{
  "model": "audio embedding model",
  "dataset": "synthesized solo parts of chorales (CocoChorales)",
  "train_examples": 39062,
  "gain_aug_db": 10,
  "time_shift_ms": 100,
  "n_mels": 64,
  "hop_length": 160,
  "input": "log_mel",
  "spec_augment": true,
  "win_length": 400,
  "targets": ["instrument"],
  "num_classes": 13,
  "embedding_dim": 128,
  "arch": "ecapa_tdnn",
  "norm": "groupnorm",
  "activation": "hardswish",
  "weight_standardization": false,
  "depths": [18],
  "kernel_size": 5,
  "stem": "single",
  "widths": [256],
  "am_softmax_margin": 0.2,
  "am_softmax_scale": 16,
  "init": "lecun_normal",
  "optimizer": "soap",
  "beta2": 0.99,
  "lr": 0.0035,
  "beta1": 0.9,
  "shampoo_beta": 0.99,
  "eps": 1e-08,
  "precondition_frequency": 20,
  "max_precond_dim": 512,
  "merge_dims": true,
  "one_sided": false,
  "adamw_lr_other_params": 0.0029,
  "magnitude_pruning": 0.3,
  "steps": 5800,
  "batch_size": 64,
  "epochs": 9.5,
  "lr_schedule": "cosine",
  "final_lr_fraction": 0.01,
  "warmup_steps": 290,
  "weight_decay": 0.1,
  "adamw_weight_decay_other_params": 0.05
}
Rows from block 7, named by matrix and row number. Each number is 500 + 40 x the weight over the matrix's rms, rounded and kept within 0 to 999. All counts start at 0. Numbers have three digits each.
# c30: last pointwise conv (model.blocks.7.c3.0.weight, 256x256x1), inputs 128-255
c30.62:573500551500536557656556500572537588527506503620500523553500502500500495479580500500492478514408440491434568533500500425524552500573609464472562457532500553438494566500460517432541477468490500546500526500488545576499545500457572473500512532503604508492583516500549500477482500532573470586429581531460500513554500463500469500486500500447518536595500500452557500454500463491560519475500
c30.63:481500573500498555500608476459500500500485440518477500486536499484526481500484500500475466500500469367466435500500500451541507519500500500524521475500500411500500443454443500500500500500404500538512500516500500539500514479530500480526479500412500533500500556500500500520500438461572494448500494445500504516540527513500539500500451448500505562492500500489574500539462473542500519500500
c30.64:426438575500480500536558444395500529429455500479489590500472533500456553482460498574612500546500490621529538500539500500465467559500500535515466491536547485486535451451500500529588500506500569552500532500500500471500473453500500494500474540500464508476562522437498500500487548385505500526491500563500456472500500500567532500559500485464540500646500469500450525460496494402547500437525
c30.65:500505500500500515410441602521532500500500562500481461550555542449500500500548537500519500500506483510500504500500500466500500532500498590527486495500500459539500483500527453540500500534436516500500500504452500500502492501511519481500529505500506554500508500500494500500501500585500500504500500466500474559500536474500500500500515464411452549525552500450500500500500500500501504478503
c30.66:469500530500512446426478455500542483500548467450500500427515500455500547527495501500407474469477500508537500454500521479500500500569500500463488510400781500500477561500485415500500500500473500510415500419484428477467465561464549500540500521443452500513436481531562537447525500556500516500463405358431463509471463520510457546500459500549500498480503432495523500500500500500500459417500
c30.67:464523603573500526500503567500500500475488472500507509458500500500546500543500569560527484581500500604500457566500500474528500500472475500463429500457518500534500500515500500479536465490494545500444500500509481514500517490500460518500524500542425473549500481500500451500461418492500517454537479565581456500500518464471464453500500487487573501516431500467551551532524455523524517530500
c30.68:497500465550467457532500657551500496494500497545500500580601552457553604500425500500500500518425500500500500523500453486553513470500500622519526439500500576462480504500500408500500516503469432538470500436484455500529466560501500477469500430500431583500560492500467500456500500422489508486511584535500500445469500478424497471437544424481521500445451430500454508476500508500500455404473
c30.69:425480500479500509500500500548500560521586510599500539500500500510500514495500500498534544469463489474523500496497519500534500536465500462558491500477453524521500503500449537550500500500466497534463500500484441462500518500522459458500529500457487456489500500581576549581431503484539500497463500485428475500478500500500551555477500500577500435444444536497499478500573500488502490483500
c30.70:508500492421461500549488517434538500474513527528468500500503489500500500500500500528536506534518475571486525519473500500500485506500478527525452493466563500508526500539443500492463503510450500500461500487547405500500477527486501503500534500463500534485496505500500500500500500496522500500500505567500498546500500545457500525545519500468570530514554470452509471596500500535560529500521
c30.71:526449500538552474511520500500500500477524503500493500585500443500500526524497498500454500500500516500449583500505471650580543476500588500491500522542460510569493526515441537489492414446581535500472446466532472445529500500500463533448500470502500481436500558551494510515500543474500538500452500500492500500500450533527500540574472463470500500546558509500500539503541500502508577457570
c30.72:524500464468531508467453474523500455516455435513500604487490500557467500492472546605546514510570594561500454496566574555554560539500500516444500500442463531500506514452500432493565531479534506586500521558500500500503500477500500533518543404500500496500564487500531482500478455500442500367517500472500526500516500500581500454495500474533500488500549397500500521527500558465500576527528
c30.73:442591500457468500500457499396528412500476500514463535455473411540436500500511569568500480599504500564444519500571500500473492500549473511500466457500462473427585557500542438605455558491519500453414500507500500500480452432518500448500407508451473447518464436500500474451378558448500482475547509551434486465500452514512441446506484515610500484566500546502576494578548569451467448499500
c30.74:441419570382500441538530531455501518540524514500433421463468487431452494467393489488500500500412486407500440428481491561500499464476433500500430469536500532500448534500500510500500500500415476474574551580520500504500511500522497548492479507547543589532470500531548522501423547512523429564515500550500540488519590500577524561483525500500468466442469500465470500500500484500458500528524
c30.75:500500459471500500457495500500489437500479500600500487571500500500532530479516475396500516500507500515544549462567527464500500500494452452546500501431500500470500500503492563548432500576500500463500495500500423503469501500499477500500454513488520500489402500540476442452513500500515482520516526425405500539470422500525500500467500562500471537500427500444512500517429525475500435500509
c30.76:500500500536477515456500439500434500531421451474507533455517411486492500500502520485500453500500500597521500500500503464545476500560488500500463500541471500500428456522513556446547492534500500500500588500500500500427388491500500443465500523507486557507500551500546500483533510500444500550438500476500467516537500456500491419413500453499497502500488639510488552500478493500500500500500
c30.77:500500500500476525514470520489447500555552576444558500528500500526521538500490552425500488431484500570554547473485519523558500500566524530500546453395545500482510481500522500490557465547420500478500491533500500500512477509522444584500483556648455500500504675461541475380500489500500500492500458486439522500450411504500490471533545500589469500500446522500500449518429490520488541440500
c30.78:554573520446515500500424436449539500527421451536431500477471551538445554500540540508645486525508444500500500521487526500475500505463487500542500523580381530468551535446554500500549476486448530447452500460478500467452462500500500473581500509500523498500503562461502500500500487564500500500500464516445500537500600459500460551534489500420572524500580500500569578500500586500521500498500
c30.79:500442500541502550500441492457500500496527530464450490556452485486491488500496535553500500504479502519500535500495541500500500543527505485495500546478594500513472553501500547460500546409539479500500490502449502504483432500500500500422432548523500436486500537500511480450519564500482537500533500491509500500500535566527500500525470529523500458457457500500500500429580500431500482500500
c30.80:523500542433457500436500500484500523568518569514558500521500500493500513500492500388438494500543456481467554480500500507531500540493405486534500458515513524541493500435500449500526500500483500537510439472444432522452546430500590500500500433519507470424487536500504459422450505500517528520475561423412500500500479447500508556500500595496500459526447414500500500512548585494500450461566
c30.81:528439500500500441500551500487526491500500529500500478565441500500570475511465538500565500520463483580474505500521527500500475585477505470500556466436500567533418486500541525505500520500529492520500477483442460427525484529469500500603536433457535500537461479563460492500500488531496500474486500465541535500451532580519465539474528519518500500468503447500500500500481554463446500489500
c30.82:471500556546445417398609540500515479470500500500520500500505500500436527544500531500500500500549457533539600535500487499500500531547500517500470454461500477528538500567551478500545539431508523487518500454500509500548557547500522500435522482523440449526500585500476469422501467477500436541500528500449500598513377500500500501500500472553547500420500510465497560481500519461500568530500
c30.83:500500500498500500458451500436490506500500500514428553500561500483500500409504500458500500509475439500519500539500500531500467500516500500500507505477500500443481524500550466500528500492500500525500500500426500500509513460438474500491500500532541508480493475509525500505500477636502507500474500525437500500510556490500500482446448500500577471520490487500544500500514500453500500479500
c30.84:463504507420561507473500406500430476451479512412500457512500353500438500439490495570451501500468541576540449500529561472533491512549500511500469500439500500578482508512510599465500508469500571500588500582536548544500530495500500500508409428500516500510557515500482494500500546500485399478441500500500500514500567500528500471500500500457506500421500500460523500490522506500480527493502
c30.85:495500462442500500500501546500485509500500500527500508508500527516510500472447463500508500458518489572464454553534453500539455429524484515500417547465581500518468561498500416500511494538486497495477507464519500532517545492500516546401491500500478532535534518472504491500500477488507500500500530509551518466487500473497500500458401500492483542430518492566498504519500518500528533500500
c30.86:463500482490483508570500500500527602499556500510501546500500500500533446500500505479510522531533484592500500522500544517466500500500472466506500483485500473481500500500496500500476525485500514460500483488500545467467427499457500531561500531500500515539500500500500494493500450500461433451453486500507539482500500500566453500500451500531503546500463519500500422596493500521500500500446
c30.87:500489500479549500500493454409500491500500507505516524488489518485412476496500504500500500500476464500460500459460500506455467579500500523532451500493549500500466534517510507487430489500500500464510455500461495543407522599482500490595538514515560535500585500500614447453456496500450465500480456500571500500453581531560520500500504500505493447528537468520505485497573555526580518418500
c30.88:476500572489505493485500540445442514544500499504469505553485500501500498484500500558468559486504554500488488509508500454500489500483502514542500500494435500509500541617500500503536460500500519500474527500500546404500423475478500500536490447443529458522491473543546453506500553442530500496500500594559499492434503500500442466437500488554474494500500444442463500461500494448564472500500
c30.89:518433443562500500477500547500500500570514509534500531574449528500500500500500500500500493473519500500500500473524500555529500512500480485500490501515500559500564471534500511500561500517500451559561468500526500500481466500500466503500491520503461536577514500539497500500537543500463515500487520607500500500500449500500504474500500495500504500448500410532500448522500500495501433539500
c30.90:570467568492500542500500500531536491507454460540500576511457500524449500485500560543500500487541528479517452546500500500539500500465500551529500444468526451500441443500500455500531500527535535437539474531484500500500500588455458500500500500480479500493500456475492425517500500503478479514474449500500533495500410500584522459452453503488500500500512498562535536498500500500531500500557
c30.91:573608500500452500420500500484443492452506483498458500500487525646540500441552479537451500534426500522575500559500543460578479447469566523530497570493500530612541500571500409507500461500500556577473500560499445544500461488455460596420500500500527576614526478500500472500538605548439580458574622500479456514545481468463500500527500501536500569479555551484606517500542568514530500522497
c30.92:507518500440408465500478467516391500485528506500507500500430513420495500446500510500472500570500508534547469388527459480503525555500481550525457521500500500549481500445549500451386458515511523500500420498569500558468500484434488500508539500494484500500514389497500466459500551420448470500497466555500500500497500554451500488498483556496512542519570510500546547564553500500500483460397
c30.93:500500500547543550562465500500514500451408478484500502520453491500533517607501602545538545528476500529604500546573534500531500500428545452549474500460524454500528500433464527401385424520447500519491500500464557460525426430502582466500484500465500441482501493427498450428441461476523506497528500480571500565499500496500562568544542542498503500545474474475500441470542480510515500500480
c30.94:452500500484521500500512500500500460577466528511460446500495500519483500500500500500539490500500500447450479500494500500518500513500525533500500500434500535486494457500431500558449500500491467457500488500526468469458455500500443532479500500527430500522562500430513562460500493474510538502500495476437523500500474500500506581500519512500500480500500458557455449498500500541503510542500
c30.95:500474478452500548456477519456500480544529500500544538500494512484500500500500636500498577579458568500535500500500512500484436536500554478543500500500545527500535553508499503521545500500491500535466414500546454473469500500483529431511500500481531453500500484514500548439573500446450462560500500507500486524505496500565501500531500500456500489441570500500560500500500442500458496444500
c30.96:505503500601500512500500521500500500402500500440488500537511488524572499558560472500473502500504446473532500498493470500514468500500505456453500467500460500458500522515500492525620500584509476532574515500450476468583554513481453499421500498500362405500448500474500488500500477380500500485541500479450493500536459455500470500500452500473560536515428504447529500500397423500456457422583
c30.97:520500533500546500537499500497518515500500510482566506490460500462500515539500500500500544500474500500497465465520497546500500458582473495535477436480473514500471500452441489500500469500466513500500500474539500500452500551587573500462508510518430500500500510500487500500500500500500535493500500575500511485500563500500500459477471500523510496535520519500494500512500546500500558502469
c30.98:571500434459500500500500500565581507420546541421475617500597500500438583500500451364445500500500514525461520510500525543468417469500507440500414500464532436551500500565586477409469500429490466471555502500446510472510505454532463416387392500527462421460500530461500500613500500563500519565635534500500529576559566438500602504548500500489500499500514463500540548470500657500500450413500
c30.99:477520512500500492514500558500500447570500514410500528445578496470500500357500500508514452430449500500483524467495522509519484486484500504482471493476500500500439514486445500569504489522500500473485594568500534500500555403552500448500494486497500555475396527505500468499586500444500564534500531500446517475500499488500498500500500517434422500441563486437524432500500527500500500524559
c30.100:459536529500563476579535548549500500532500509500538460476477500500441500500469500500528473479500504447456500523474500500510500500496525500504491500471500487500483500472500541483564473500500500469489470489500548497513532500500500545502500500533509500539511470558500410435447429536500471500500524465507477484500555472550498500518489454523536500517520500465454469500544464500435477544500
c30.101:500500532498500487525453500500465545525511519500510500497450500461409500527500498447484500500547511488489463487500446537554553504500580500543486554502565575467592521444509500438500537499490474479561522588500561472500564500477494443372513532520500508514500500500500500538452497500492500500439452500470513545500454519581579560447500447583477500516592500569500580484450500509500501513500
c30.102:435488500563531500487546525500505466500513514500511441469500500490499500523500500500548500500423538534500462504500500512500542500527482510543500500543428519491500483529570490531532500500500500443406500500465500511471580500537508500558488516500458539555515556500503500527500500505469525531506551502500475541507500440489500500500500482508445463500500505500495500506508521505500571538500
c30.103:505448500578506500467500525568510500500500500500500500514485500500508499513575500500432455458448524500500451500500513567582501527524563511529500549500509500520500546523455494555525416480500500462598623500438551499500490500500464500553463531482500500515571560534500474425475482491478523500416550530443500477554501500475409550460446530500479458534500505482500479622576500500500537545499
c30.104:531485465500500420541500534466422500521572505469500500500421595563500500467500507539430550500500581500542454539500519495508472604532462500497557485500500521509503502517500509445507471497500594483585479556500500418530479500467463477416429536500432500548476488471482537418500492448440500459474469569500583435500476500472500493500437500500500524467431595500518520500503500428506501451500
c30.105:551454579423500500500500527500500500545466463570500500491447500467500485503475651500516532515607519500519500447462561425529518480394443471500488499500497483492526455389596539429486529451500512440476500500501561500425514535580555500499582521500460466514500490500554516544481500574554461485550500500551508531500505480521500504500517500458524561500500500500602463479500500460449439443435
c30.106:538494500529500500417418582500463500571529500500530500519500700487569500473453554604487529500500535577500505505494500597500515530500500500552500384500446487500498437446399431501432413504382500500477463529424458554500451500453460500477463470491500622534560474500453500500563500500543566526500500485440478500482387576500473464439500500522480500460500500506500562500500452500500506560576
c30.107:499435561600474536439480581516500481500502521500536540602500446473445500500439500505426512502543449500522523500610478500508500465560507502501552528556500529474444500569462500491500476506500456460507520553523508514500549500538433500520467474512508500467504488589441533524405519506546561479420504500500407500439500509570500500488519500483431500510469480534501449474484500500487440540500
c30.108:577425571610515517468500500500471478469472500472517518518500519513555500537494500560410498479543542500470560500500424482509500509516500448526541494500489472517500535535447500497500429500514509500500500504508500476469614513487473477564517525537500500500500477474500524500533415552523546420500481383411500493516437524500500500426500493486432485484433500467493352465500500500556471500493
c30.109:489487531500524468510491550506546529499515490500580489500447500500500500527500530520551500529558548564469500500500500502500441500514482500502527513500566550500500511500578500500500526500500461503427515483408474498496494515492453462448475446493519462519565496510511500483500500542494500522517500500548500454500548453492500500500478520521585491433522500496492500500561500504455490500505
c30.110:528500486534530435500573514587494569500541539439500525532464500500571422509500471492400507501536566516429497467587424510500571500556435544481443473567628500507538500502500565519477535500500489516500539500519482500519560508500587500531459553531478500500500500525518503550540474482444500448380500533552500497501425473500425545462465500477404527395477500451461464576519500500524438500502
c30.111:492473500520418500490500513500500426459500500425588473562500526526500455553489500567444462435462500494411500499500445521500452480581500457570513487516537453465486551500492546522518500525498500500500609500472574500466500516500423560464500572523473442464500500500500500497510519500500500518500524576500530500500476500459500500384553516500500437555456480509500472494500482527537519550571
c30.112:500506552582473510539515500530500489535500432480560622547500508523500474473434571470500468500540500451466479500470500555500524500577500500560471465490455465500470526490474509531500518561553508477500560453439500463509500435575497450460500465543500519475514500500554500456549456537500434500504495562514500498502492500465554460517532500470500500500533500500536477554545512497500500502469
c30.113:500500518489520519557500527474446575555524436509500525556595429514460500551469500542497437500519536483500536493414500500550562526500452545514510455495500558477528500500496568524555556533537500500500546500500480500597500457520505424496500545502474476481515537490569593508483519408470500544470550500496446500500486468462500558439584502458500486500447500440508500500498464500487432500508
c30.114:551425500500458456500500335490454488462500562449500500469375456500500407500556452580470656473520497537500500485500434500500622441500562415486517557500524500547629462500524444500500594502485520474442500493500449486409576504540462600563523500501500500500500439461500563500500451500481521492411445500521548571547588500569476513517383562556552395518512508611427500500543426500489500514564
c30.115:477519587518447564516500500560510500500497488525446500485411482491559411500500500495500443424565563434466530569500582596460543434457539478500478470500494500500500500471500515458592500500500500470542475470439585485408500507430436423401494461431423500462449462500500488429500464500471530515421468545564540558499500523500521489487500457500500543409500525485500557500526574504500500508500
c30.116:455500498517477500533545401449540496500489483500492508462507522491492533500451500500514470539500499426463488431500500486580445500502551471500519500476459482500510528500524517500533474500504500513484491478482473487515500511500504487500500500504556500500463523517470441576435488496495554443508500481500473500500535500439464457500500440499473553564500490513500535501460488473445454520500
c30.117:554510556604500483514479500478531458496555335500442558531642559592689583447564448476446553437478597423476500552500500513739547521545457577566500500500523493580554481612492500500537432479392539570615428493464615500561500417500449500429479553484365483525462428520506474399500500391500500500457548547539500500420440481432621472393446500467480463500396500529449415500500388525638490431593
c30.118:502516500500475500508500458500544506455517500383500500477469452500500555500571464505500500496500500497532422547500500500500500500453526533463500513539619424558539467500480472537535511509470537539516450476544590463455549543500570500472531500500500500500631516500500500500571500500486495499537492490500542572500525500500500506500547473466519486554500530516460538500432485500500518450508
c30.119:500500482556576500560559500513539522516500452466457500515500521489602390460500522500500485452500453444500514542581500500490500499560460500555530472477564479452519500496500496491516504572500589487547555500423445440475576426559423500458548465572495551554517531500539544495421500489562500537400514455500476571463580500514500500497538500489500460424555500581433500500561546442447500517500
c30.120:500599479509510500518500512450523501578500422500502559500501461497432500457427606447570500500500500528496418500468500481506581487431500500498459468500500477530525481500526495500537560500499500498430551487421500476441526536563557548462514493516562500500565553522500500415446459500432528500593517496554500455498465500500434500536500500500526550469605456541472500500514563448482456530489
c30.121:542516524551500500533513500455434500446500476500500471418500507424537500486505501500506521500500425528562500470496523501474537500500462551521535442500500500500500446526500573492500500460454500474560448489448498500500480548656500563569497500466500508500422500501500497417482500509536500500500433397500557500449515441500500519425500468587519500510585500599500508535500495502430500547471
c30.122:533519497487507500412539513500500445459500456500496522500494472541500511500500500572497582406473478436500445480469500436577447500520493530513460500485560500450506495509432465526471500424495607500528462505500586500500520500551500510446437508500548483511500447500526425526489500472500478464500500614536478377571500505515500500512476440540500449552479500482500452551435505480500531515565
c30.123:555485455529549500479494572500494449542500500471500568500500480500500520500485510588463500500525500426427500547502500500500464558500500483500514470491500500500498500502458500500500486509411500537500475501479491472448510486553500505538486566500500500547500500479500471491500479444500524441500500500434522500500469539436500500494493509500539574416500448502424463500468474500530500479500
c30.124:500456536500558500500487497486543488534557553526522450500477545500536524493500523464500500526475500500500412412500500418452496500500500500550457500505451500419525541500508483469493500551486478500494506509556500500427500476580490500489456491488453477500500452484547539500500497513541555500512492491500500429521500500517489500487460472548500500500406520543433475460500493513500458439500
c30.125:500500534559557378541524461500488489500500543530500535469483536500500468500500490539500433480500462553511455605524430500521507433500431500345488440449619500509500500525500480500546500543500565500424519520512476406463529493456500464581447500486566540500500500514520450464448401480500512526456500603477540500494537510383477500609552456508478505467500444470500455500542461526487495500500
c30.126:460479527552498500500480500437576488488500539481550529571500482485500443530562533543500556527565500521512500500490500467550500537462530500500435475492500461451557500500500457466577500557500500531500500489500477500472567519451500475477478533515486482500552500475474500453531508508500500464500500509500500500561500447480490500457465500500500539550500500486483500469500485500532438451507
c30.127:476446500526474502443461500452523500500497455479500489544500534556499500486537500515500555500536441487535511500564500500443617425539450512500491500536479562563500559440500500515486500521473537438488527475540527476500500473436519517459515501500456486565500564500500518457500500500556513454480484481469500542459500386500457475530461416500500594535500573473553555482440508518546556533500
c30.128:410533500549506449562435446551488481542500488457500500592557500529533500469497501469555516557500515559500466514514500500527500521500500603559549560499503500518474478466523472500500442500493500514445500476500511438573466489452428417512461480530557526418532576560500507555500473500500545479527479573521528522500589546500523517500461420500474500500500562449491491559500440500494510485559
c30.129:472441428492500477498477511499497459500539451500464441545526486422496539495500408562464500505456463465500525500542500529500479582479490500500490500500436585500486382500513444477498512515443503536500560521551473500500500500515562503446513520500528500500596528538446500527466539500470551500473476451399503538456500501537474492473422509500526439532512542488505500437419460500500490500548
c30.130:472500543548568500514533514542512500500528481572500484500501500482576461511554507500497542500500460500531500500500470399612543436375500522521500532447589510500505605500411496421500542489444546570563500451474558503500500471557437455413461500536503478485523485500569446500500500501507458447476456537522491489457517473500500523457556494500500480474500500504544448500491501500529500503535
c30.131:500500550533496575525445465487500477453500422454459401457484488500499434500471500463505497518500450538522465500500486547443443543500476570424493500486477481508613478468548527479467526524500487500500486548500520514487500500574559500408393586494569526550469500457517392456500522464518539435500500500502465527498543500500560396549541500500503446557485520457512500500536542474457500500478
c30.132:515500568500500490549458522460500588500536500504482500489500441562471480553500500500483500535500527500491475495575546470453500500500576492538500526500419500500504500500500399500465468486500582441495509500500500478485500442528547396455540619536497500565500472547487512400500500483500500500482500489500488500530500500500465500500443489500536531439486500500500489533500471500500500542493
c30.133:459500502500572513500500444500475372484448500498563448464521500471500508447424500464527528541491454513518512500443526500491453594473500473500500500425517425527531419513500469502421500491395512495429500528491534500500455530500500534549500510445522454507595500568452546470500551528500566500565471500593500477522599500522490462500545514500500557518500455500496410512586565524480518515448
c30.134:498548507500542531520472453495556500508500512500471575424500484500496450557512567541500479500394489552519500500500535498520459500500531475487421499416417461526500473462545520507562531540484481491479436509402478484462475500500525466514522535459481552517607567463550469450500500500500490456496538551425571547499450500500524558612500500500556532481579455477544442500514561478500562500475
c30.135:547564483557422575472500500492500511534559467436500503545500425544523493544489421573531500457462500500406500470471432442519500456384642437567486445500467500500511525486582527449544577504424487545469500433456500500593500500521500531605515490543500491500477530493506500482531453535504500479605500500586500525470469500416451496410500488559464424500500464431469468579501562500539493548500
c30.136:462395572601500521446514500500602528500500500505500592567573505500483459573528500500537527500500532459459500558547500482500490500455531522500550500506572474594500500526537489500496500546448479411437508500510539430451589496516395500500484427472483420500500500548450500576569436457500536473563537541500500500491500567500500500399462512500500518556472483500507500477478500473480475500554
c30.137:458520380504450500526458460590453629500513500517500477457441461542453472635500500537474500439471500517529461500486449464474479497465500500490500500495542480532454415500519476514529489500577500444500501459499500500443655512505500481500478478500500481500500500462500589589462500476503489441511500576562536514500528453548419500540522500486542500562469489486562500453549500497472500495550
c30.138:490500570549531501453442463532500432472500532481467431580500500500464422494534500598495511503490500460557442500516500479477500500498521540500490536450500490553472500500525500500499478500546500500469541459633531500544500444536495430478500538500535500500418500521486496493500537500500473500527554500453500483500500456500530592510402500500519450519470446455486519500442577470500473518525
c30.139:463581542500500507500441545519500496526495530530500477496481550460500500558480500500525500499500445479500520475377510443433500534434500525461492519500376521469443500458534459467630500500391518538536557504538515549506500500486500480526497533469469543489500536511524512488500484446470500500500447479500521475500655537630557500491500512500552494579557482439500577525531501500509500488493
c30.140:562627462476496577500477463500424511468500500463500570406440531561532509500500477558500567410537474500463422428408418405470418553349500500500433500517483500475527488424601500408500624511487537475500553500505554541575467451584464520532512461595500429527510533449447463462560501500490521500624531500564537500503567466426461467500500437500443500492566505515450525507500500500484453631495
c30.141:512552495500535452514500498594443516500500443528483431500542546471500500480495500466500473468422500457500510532492462454500485500475545500546498517500535500475495510537500477500500471500458497565448537572500500473500435452566561500498516474561576539457500500500532500433524458460500500556550500500500500527472464523541569575432564524527500500464426492430520458518500500512500500547500
c30.142:431550500448524409532552452615427491471442580593420417530500408500500500478500536500605428549416390407500500443500561458500500432454546555466500508631612526508483640500486406500426500538436581555437500337445528417500419435500500462591524462473542465439500500595566577510500547466480500558506524500500503500547602447419500500547500446500471505423509416500500398473547531500500572612455
c30.143:512500502500459462500501549430500500500523538500530500500496500506562543465540520489500500504561500500470500500500404500500500500500500500500555437500539468500471535494500578478500500511546465500500504540500469500511503488493482500535553486500500508458491500488500443463462423500450500399500500506516500508500581537533444532527500464500502482486528500560500483454503460500460500500500
c30.144:544535500488584500455559548500552546500469500534500418473495600426522505589553454500500500548458479456517572553455500536500504468445560500518451472523535500418539467500580500408444500500500484488500514514504505503463485500518366500500502525500446500465500470500489569538491511491565484527500497500498541577517494500500500514469500491450544500562529510470457539509476500521509521485500
c30.145:500500508500519500528580452462478555472503500500500417455549500470460513537500500500500475549496518447512547504500551500500487538484514478440547505471441529494459500479500500500445429500500500508500500544464500589500474571500605499500501530536559509574464500527500497467522500493500499500468517577500488500500519489500500473500500461464457492526450462455633439451506474500500526476481
c30.146:500503507550500538439556417500496515482477433500554459487456448425618568507481596500459404447471479455567520500485458500547500497433565500500500497464578500500527498453554562477527462500417500612509500462424500517525500499499500500463500500521512500502543474500500464435469379449469499500476500347436500482421391481500477505500492483519551546464451500408465482466431547515500533508550
c30.147:507441500528534500577500500444530544494500449490525462532529500469507502439515550500475500500445500512494571535533523582500583500526541500494503460500500513497432500484500500460525500499473470473500500572513500500497483500459544500500480459500447475494615521486500447500500513483500489500516541463500500589602457500500500500465500500504476500489500451500462500529484540500461421502561
c30.148:439507500469521544500496516495519536531530500500500437469500467453500500563500515426504553461418525500522500496500466500556500553479461539468500541480476500500482500500534451500551434526440500500469520500554500500577465443501495500522500500485500551585539560538508546458492544500454500545591500544471500552500473434467500492478585483497566533410496500500431605574459518545530536500586
c30.149:432593560604500557471424449517492500544530462500467520500500557500445499505471569450616500448596418500520441486500500448500535497422500500521500526534455538540402486412584500500624500500487500500498500524570500500500481473500359484456500490489593500500416530475543350397488500525500519500500462490528459568568541500476586559542500500490499505550544518536559522500500593500548500500599
c30.150:506500494500453500500500519498571574484500559543500527549500468474474500464515475479466475465500483406506500539490525500548524520457503532529547530487525500517500417500556607492481500525518519550479546492394430500441504552500500457500480544464490500500528485500500486526450477500500505500526457438470500551534452456482434500500495467515500485510500468539474500414525500491500500491500
c30.151:500502519500500517522448535563500562577500520555500458481500476465500512500477500456500500500429514540569425558450500500500500466551506565451458504544500489478500529500448444509500500468482428529496500492500485567500489466500431500514460482485535518468555542534513496482491500429552500515469472433500533465500472528500526588500500533515500500500500485525500500500496522487500548500568
c30.152:529480461500500551426436559500500436543474525514535530504537455545500500532478500564500449500500500473500500551500500418519381501409568500500552583492500468547528442526501467484500447500500449500506601500440500500485479519500519487500596466565429581533552500500519423401393500483421506409500400500459394465504500580500456561577500500495540487530395520419415457409544500527500604558455
c30.153:500557500489500539522519486506500497450445586501500429500542482500500500451538500643481500567500500513535500500562500505500524602521485500529521490500598500500500500499500500500518478477500535500566500511423553500500576541468570550477531543547527457500500512500590532389395541492500483440500448520474484491492527449550572503456503529484491500507524529536448441424454481500500470463500
c30.154:460398393449482379527477500500500500529541519466500448500500521537513467568545500500500557500557472574532502499495500434492428507483500555439455514500563473411460536540500449446456500500333517496500467474465500459466500514500500500573500500532449461550500500500500451559496500458480537491500454534500491490500499500475415460469471407577482414431517488450523500423538484500505470538500
c30.155:448468500581557485470500500500553556500587500500473551500500429480474500488483456467510500489518462500527470516430526500500524559491480548471500467456548479555500455500523500522585584522517464596500513465469500500500547519501467494539527500500605568500577500507496500442458530527508440505445520405453488455499461500500554567577500508457515500423500414402505431408523565563500500482545
c30.156:464567459500485500550483486531519487464500597495500501478517511418470461491540448497510551472463500500500564523432460573538476500523461500458500460472539583419534485508461430428477587500473500598500534594494538567557500494500644525563540550429500451539622500470500500500500474531439476475536546551531539500631500500564500524503500480500500418539528416500467500451500539481500475500544
c30.157:505500500441500567550500576563485491500587500500514473456493544548464471531519530545551500583467500500631529503500497466537500457492500571500509525524500500503579500500500547510435500500520453471536500500471500548446430545500500500500500558457501500578463509500500437459500578459500500500500480450505487547500576530500500548533501500563477500433539571582511500461555551540526490532558
c30.158:530500500414479521612500673578500437571491623500510417432500520480431525434518550532531642534556500525437511507465500495497500500449500418500439521528520468500500504500508500591469576575500471440483531490441468579468549561442379477554500458521437500469571567500447446446529500483500467426500468500490562500530485500565501500505500500500454509475540500494474447422470535500591532500579
c30.159:500559565479482516592521500462527487500406516488542473500500500500500525426454481517500475500446495500475500529500526543500441500463604529414434522500500515500477543522443500442500500493521507508513441500498500500531498500501487537512541483507500500501498500500414556475445500443500459538472458474457524454500500542515524492464512478500446578567500552500587500486468500595500500440500
c30.160:491430500479460507448510500560500482500614535497518418500457549424488530523525484500500500500425521560500463564500500549500476510525500526500531500503491513500500500485500452487513450434496500455457500507474467560435457534538497493506567542470500500439479480432431458457500500515500500500543500566532477530518478500535533498458535510462495500500527419500500481512500458512500485500550
c30.161:452447500453527482527474500500481492549600500500539595540500526418500500449500466415454500537500455514534452500479391500500500397517462581500500500480509414500606500544475590533453544504518454500451487397500470580500499500487514526534542479482637523500539500543475531482500509549527500535505499477500500500582508583558503568532453557562567479500514529500551500643553573444500521500495
c30.162:514447386446506500482464552439500549528575529590472584475550492500492532504448500428497418463433528500430457587499467548500417596460449500563545500500553500500459500568481500476541590480469411500530548557608543537557500500457433502544555502507500440500500500500500511623623465580586500532544500527497500500500500473542572500481547539536518482566517500500636500500482500546500500500559
c30.163:500500500500506500530602473460487413500536500500569500500500582594500550500514503552491535517428484466485488442451500500500493430428490522480500452554410554500528471546460477539500504463530450545643466624532578621520447528435500464423500572502500462500500488428500449483491500503515466441492524510500526491645577460507530500500464505500500426500434500563417449433459439457563505438539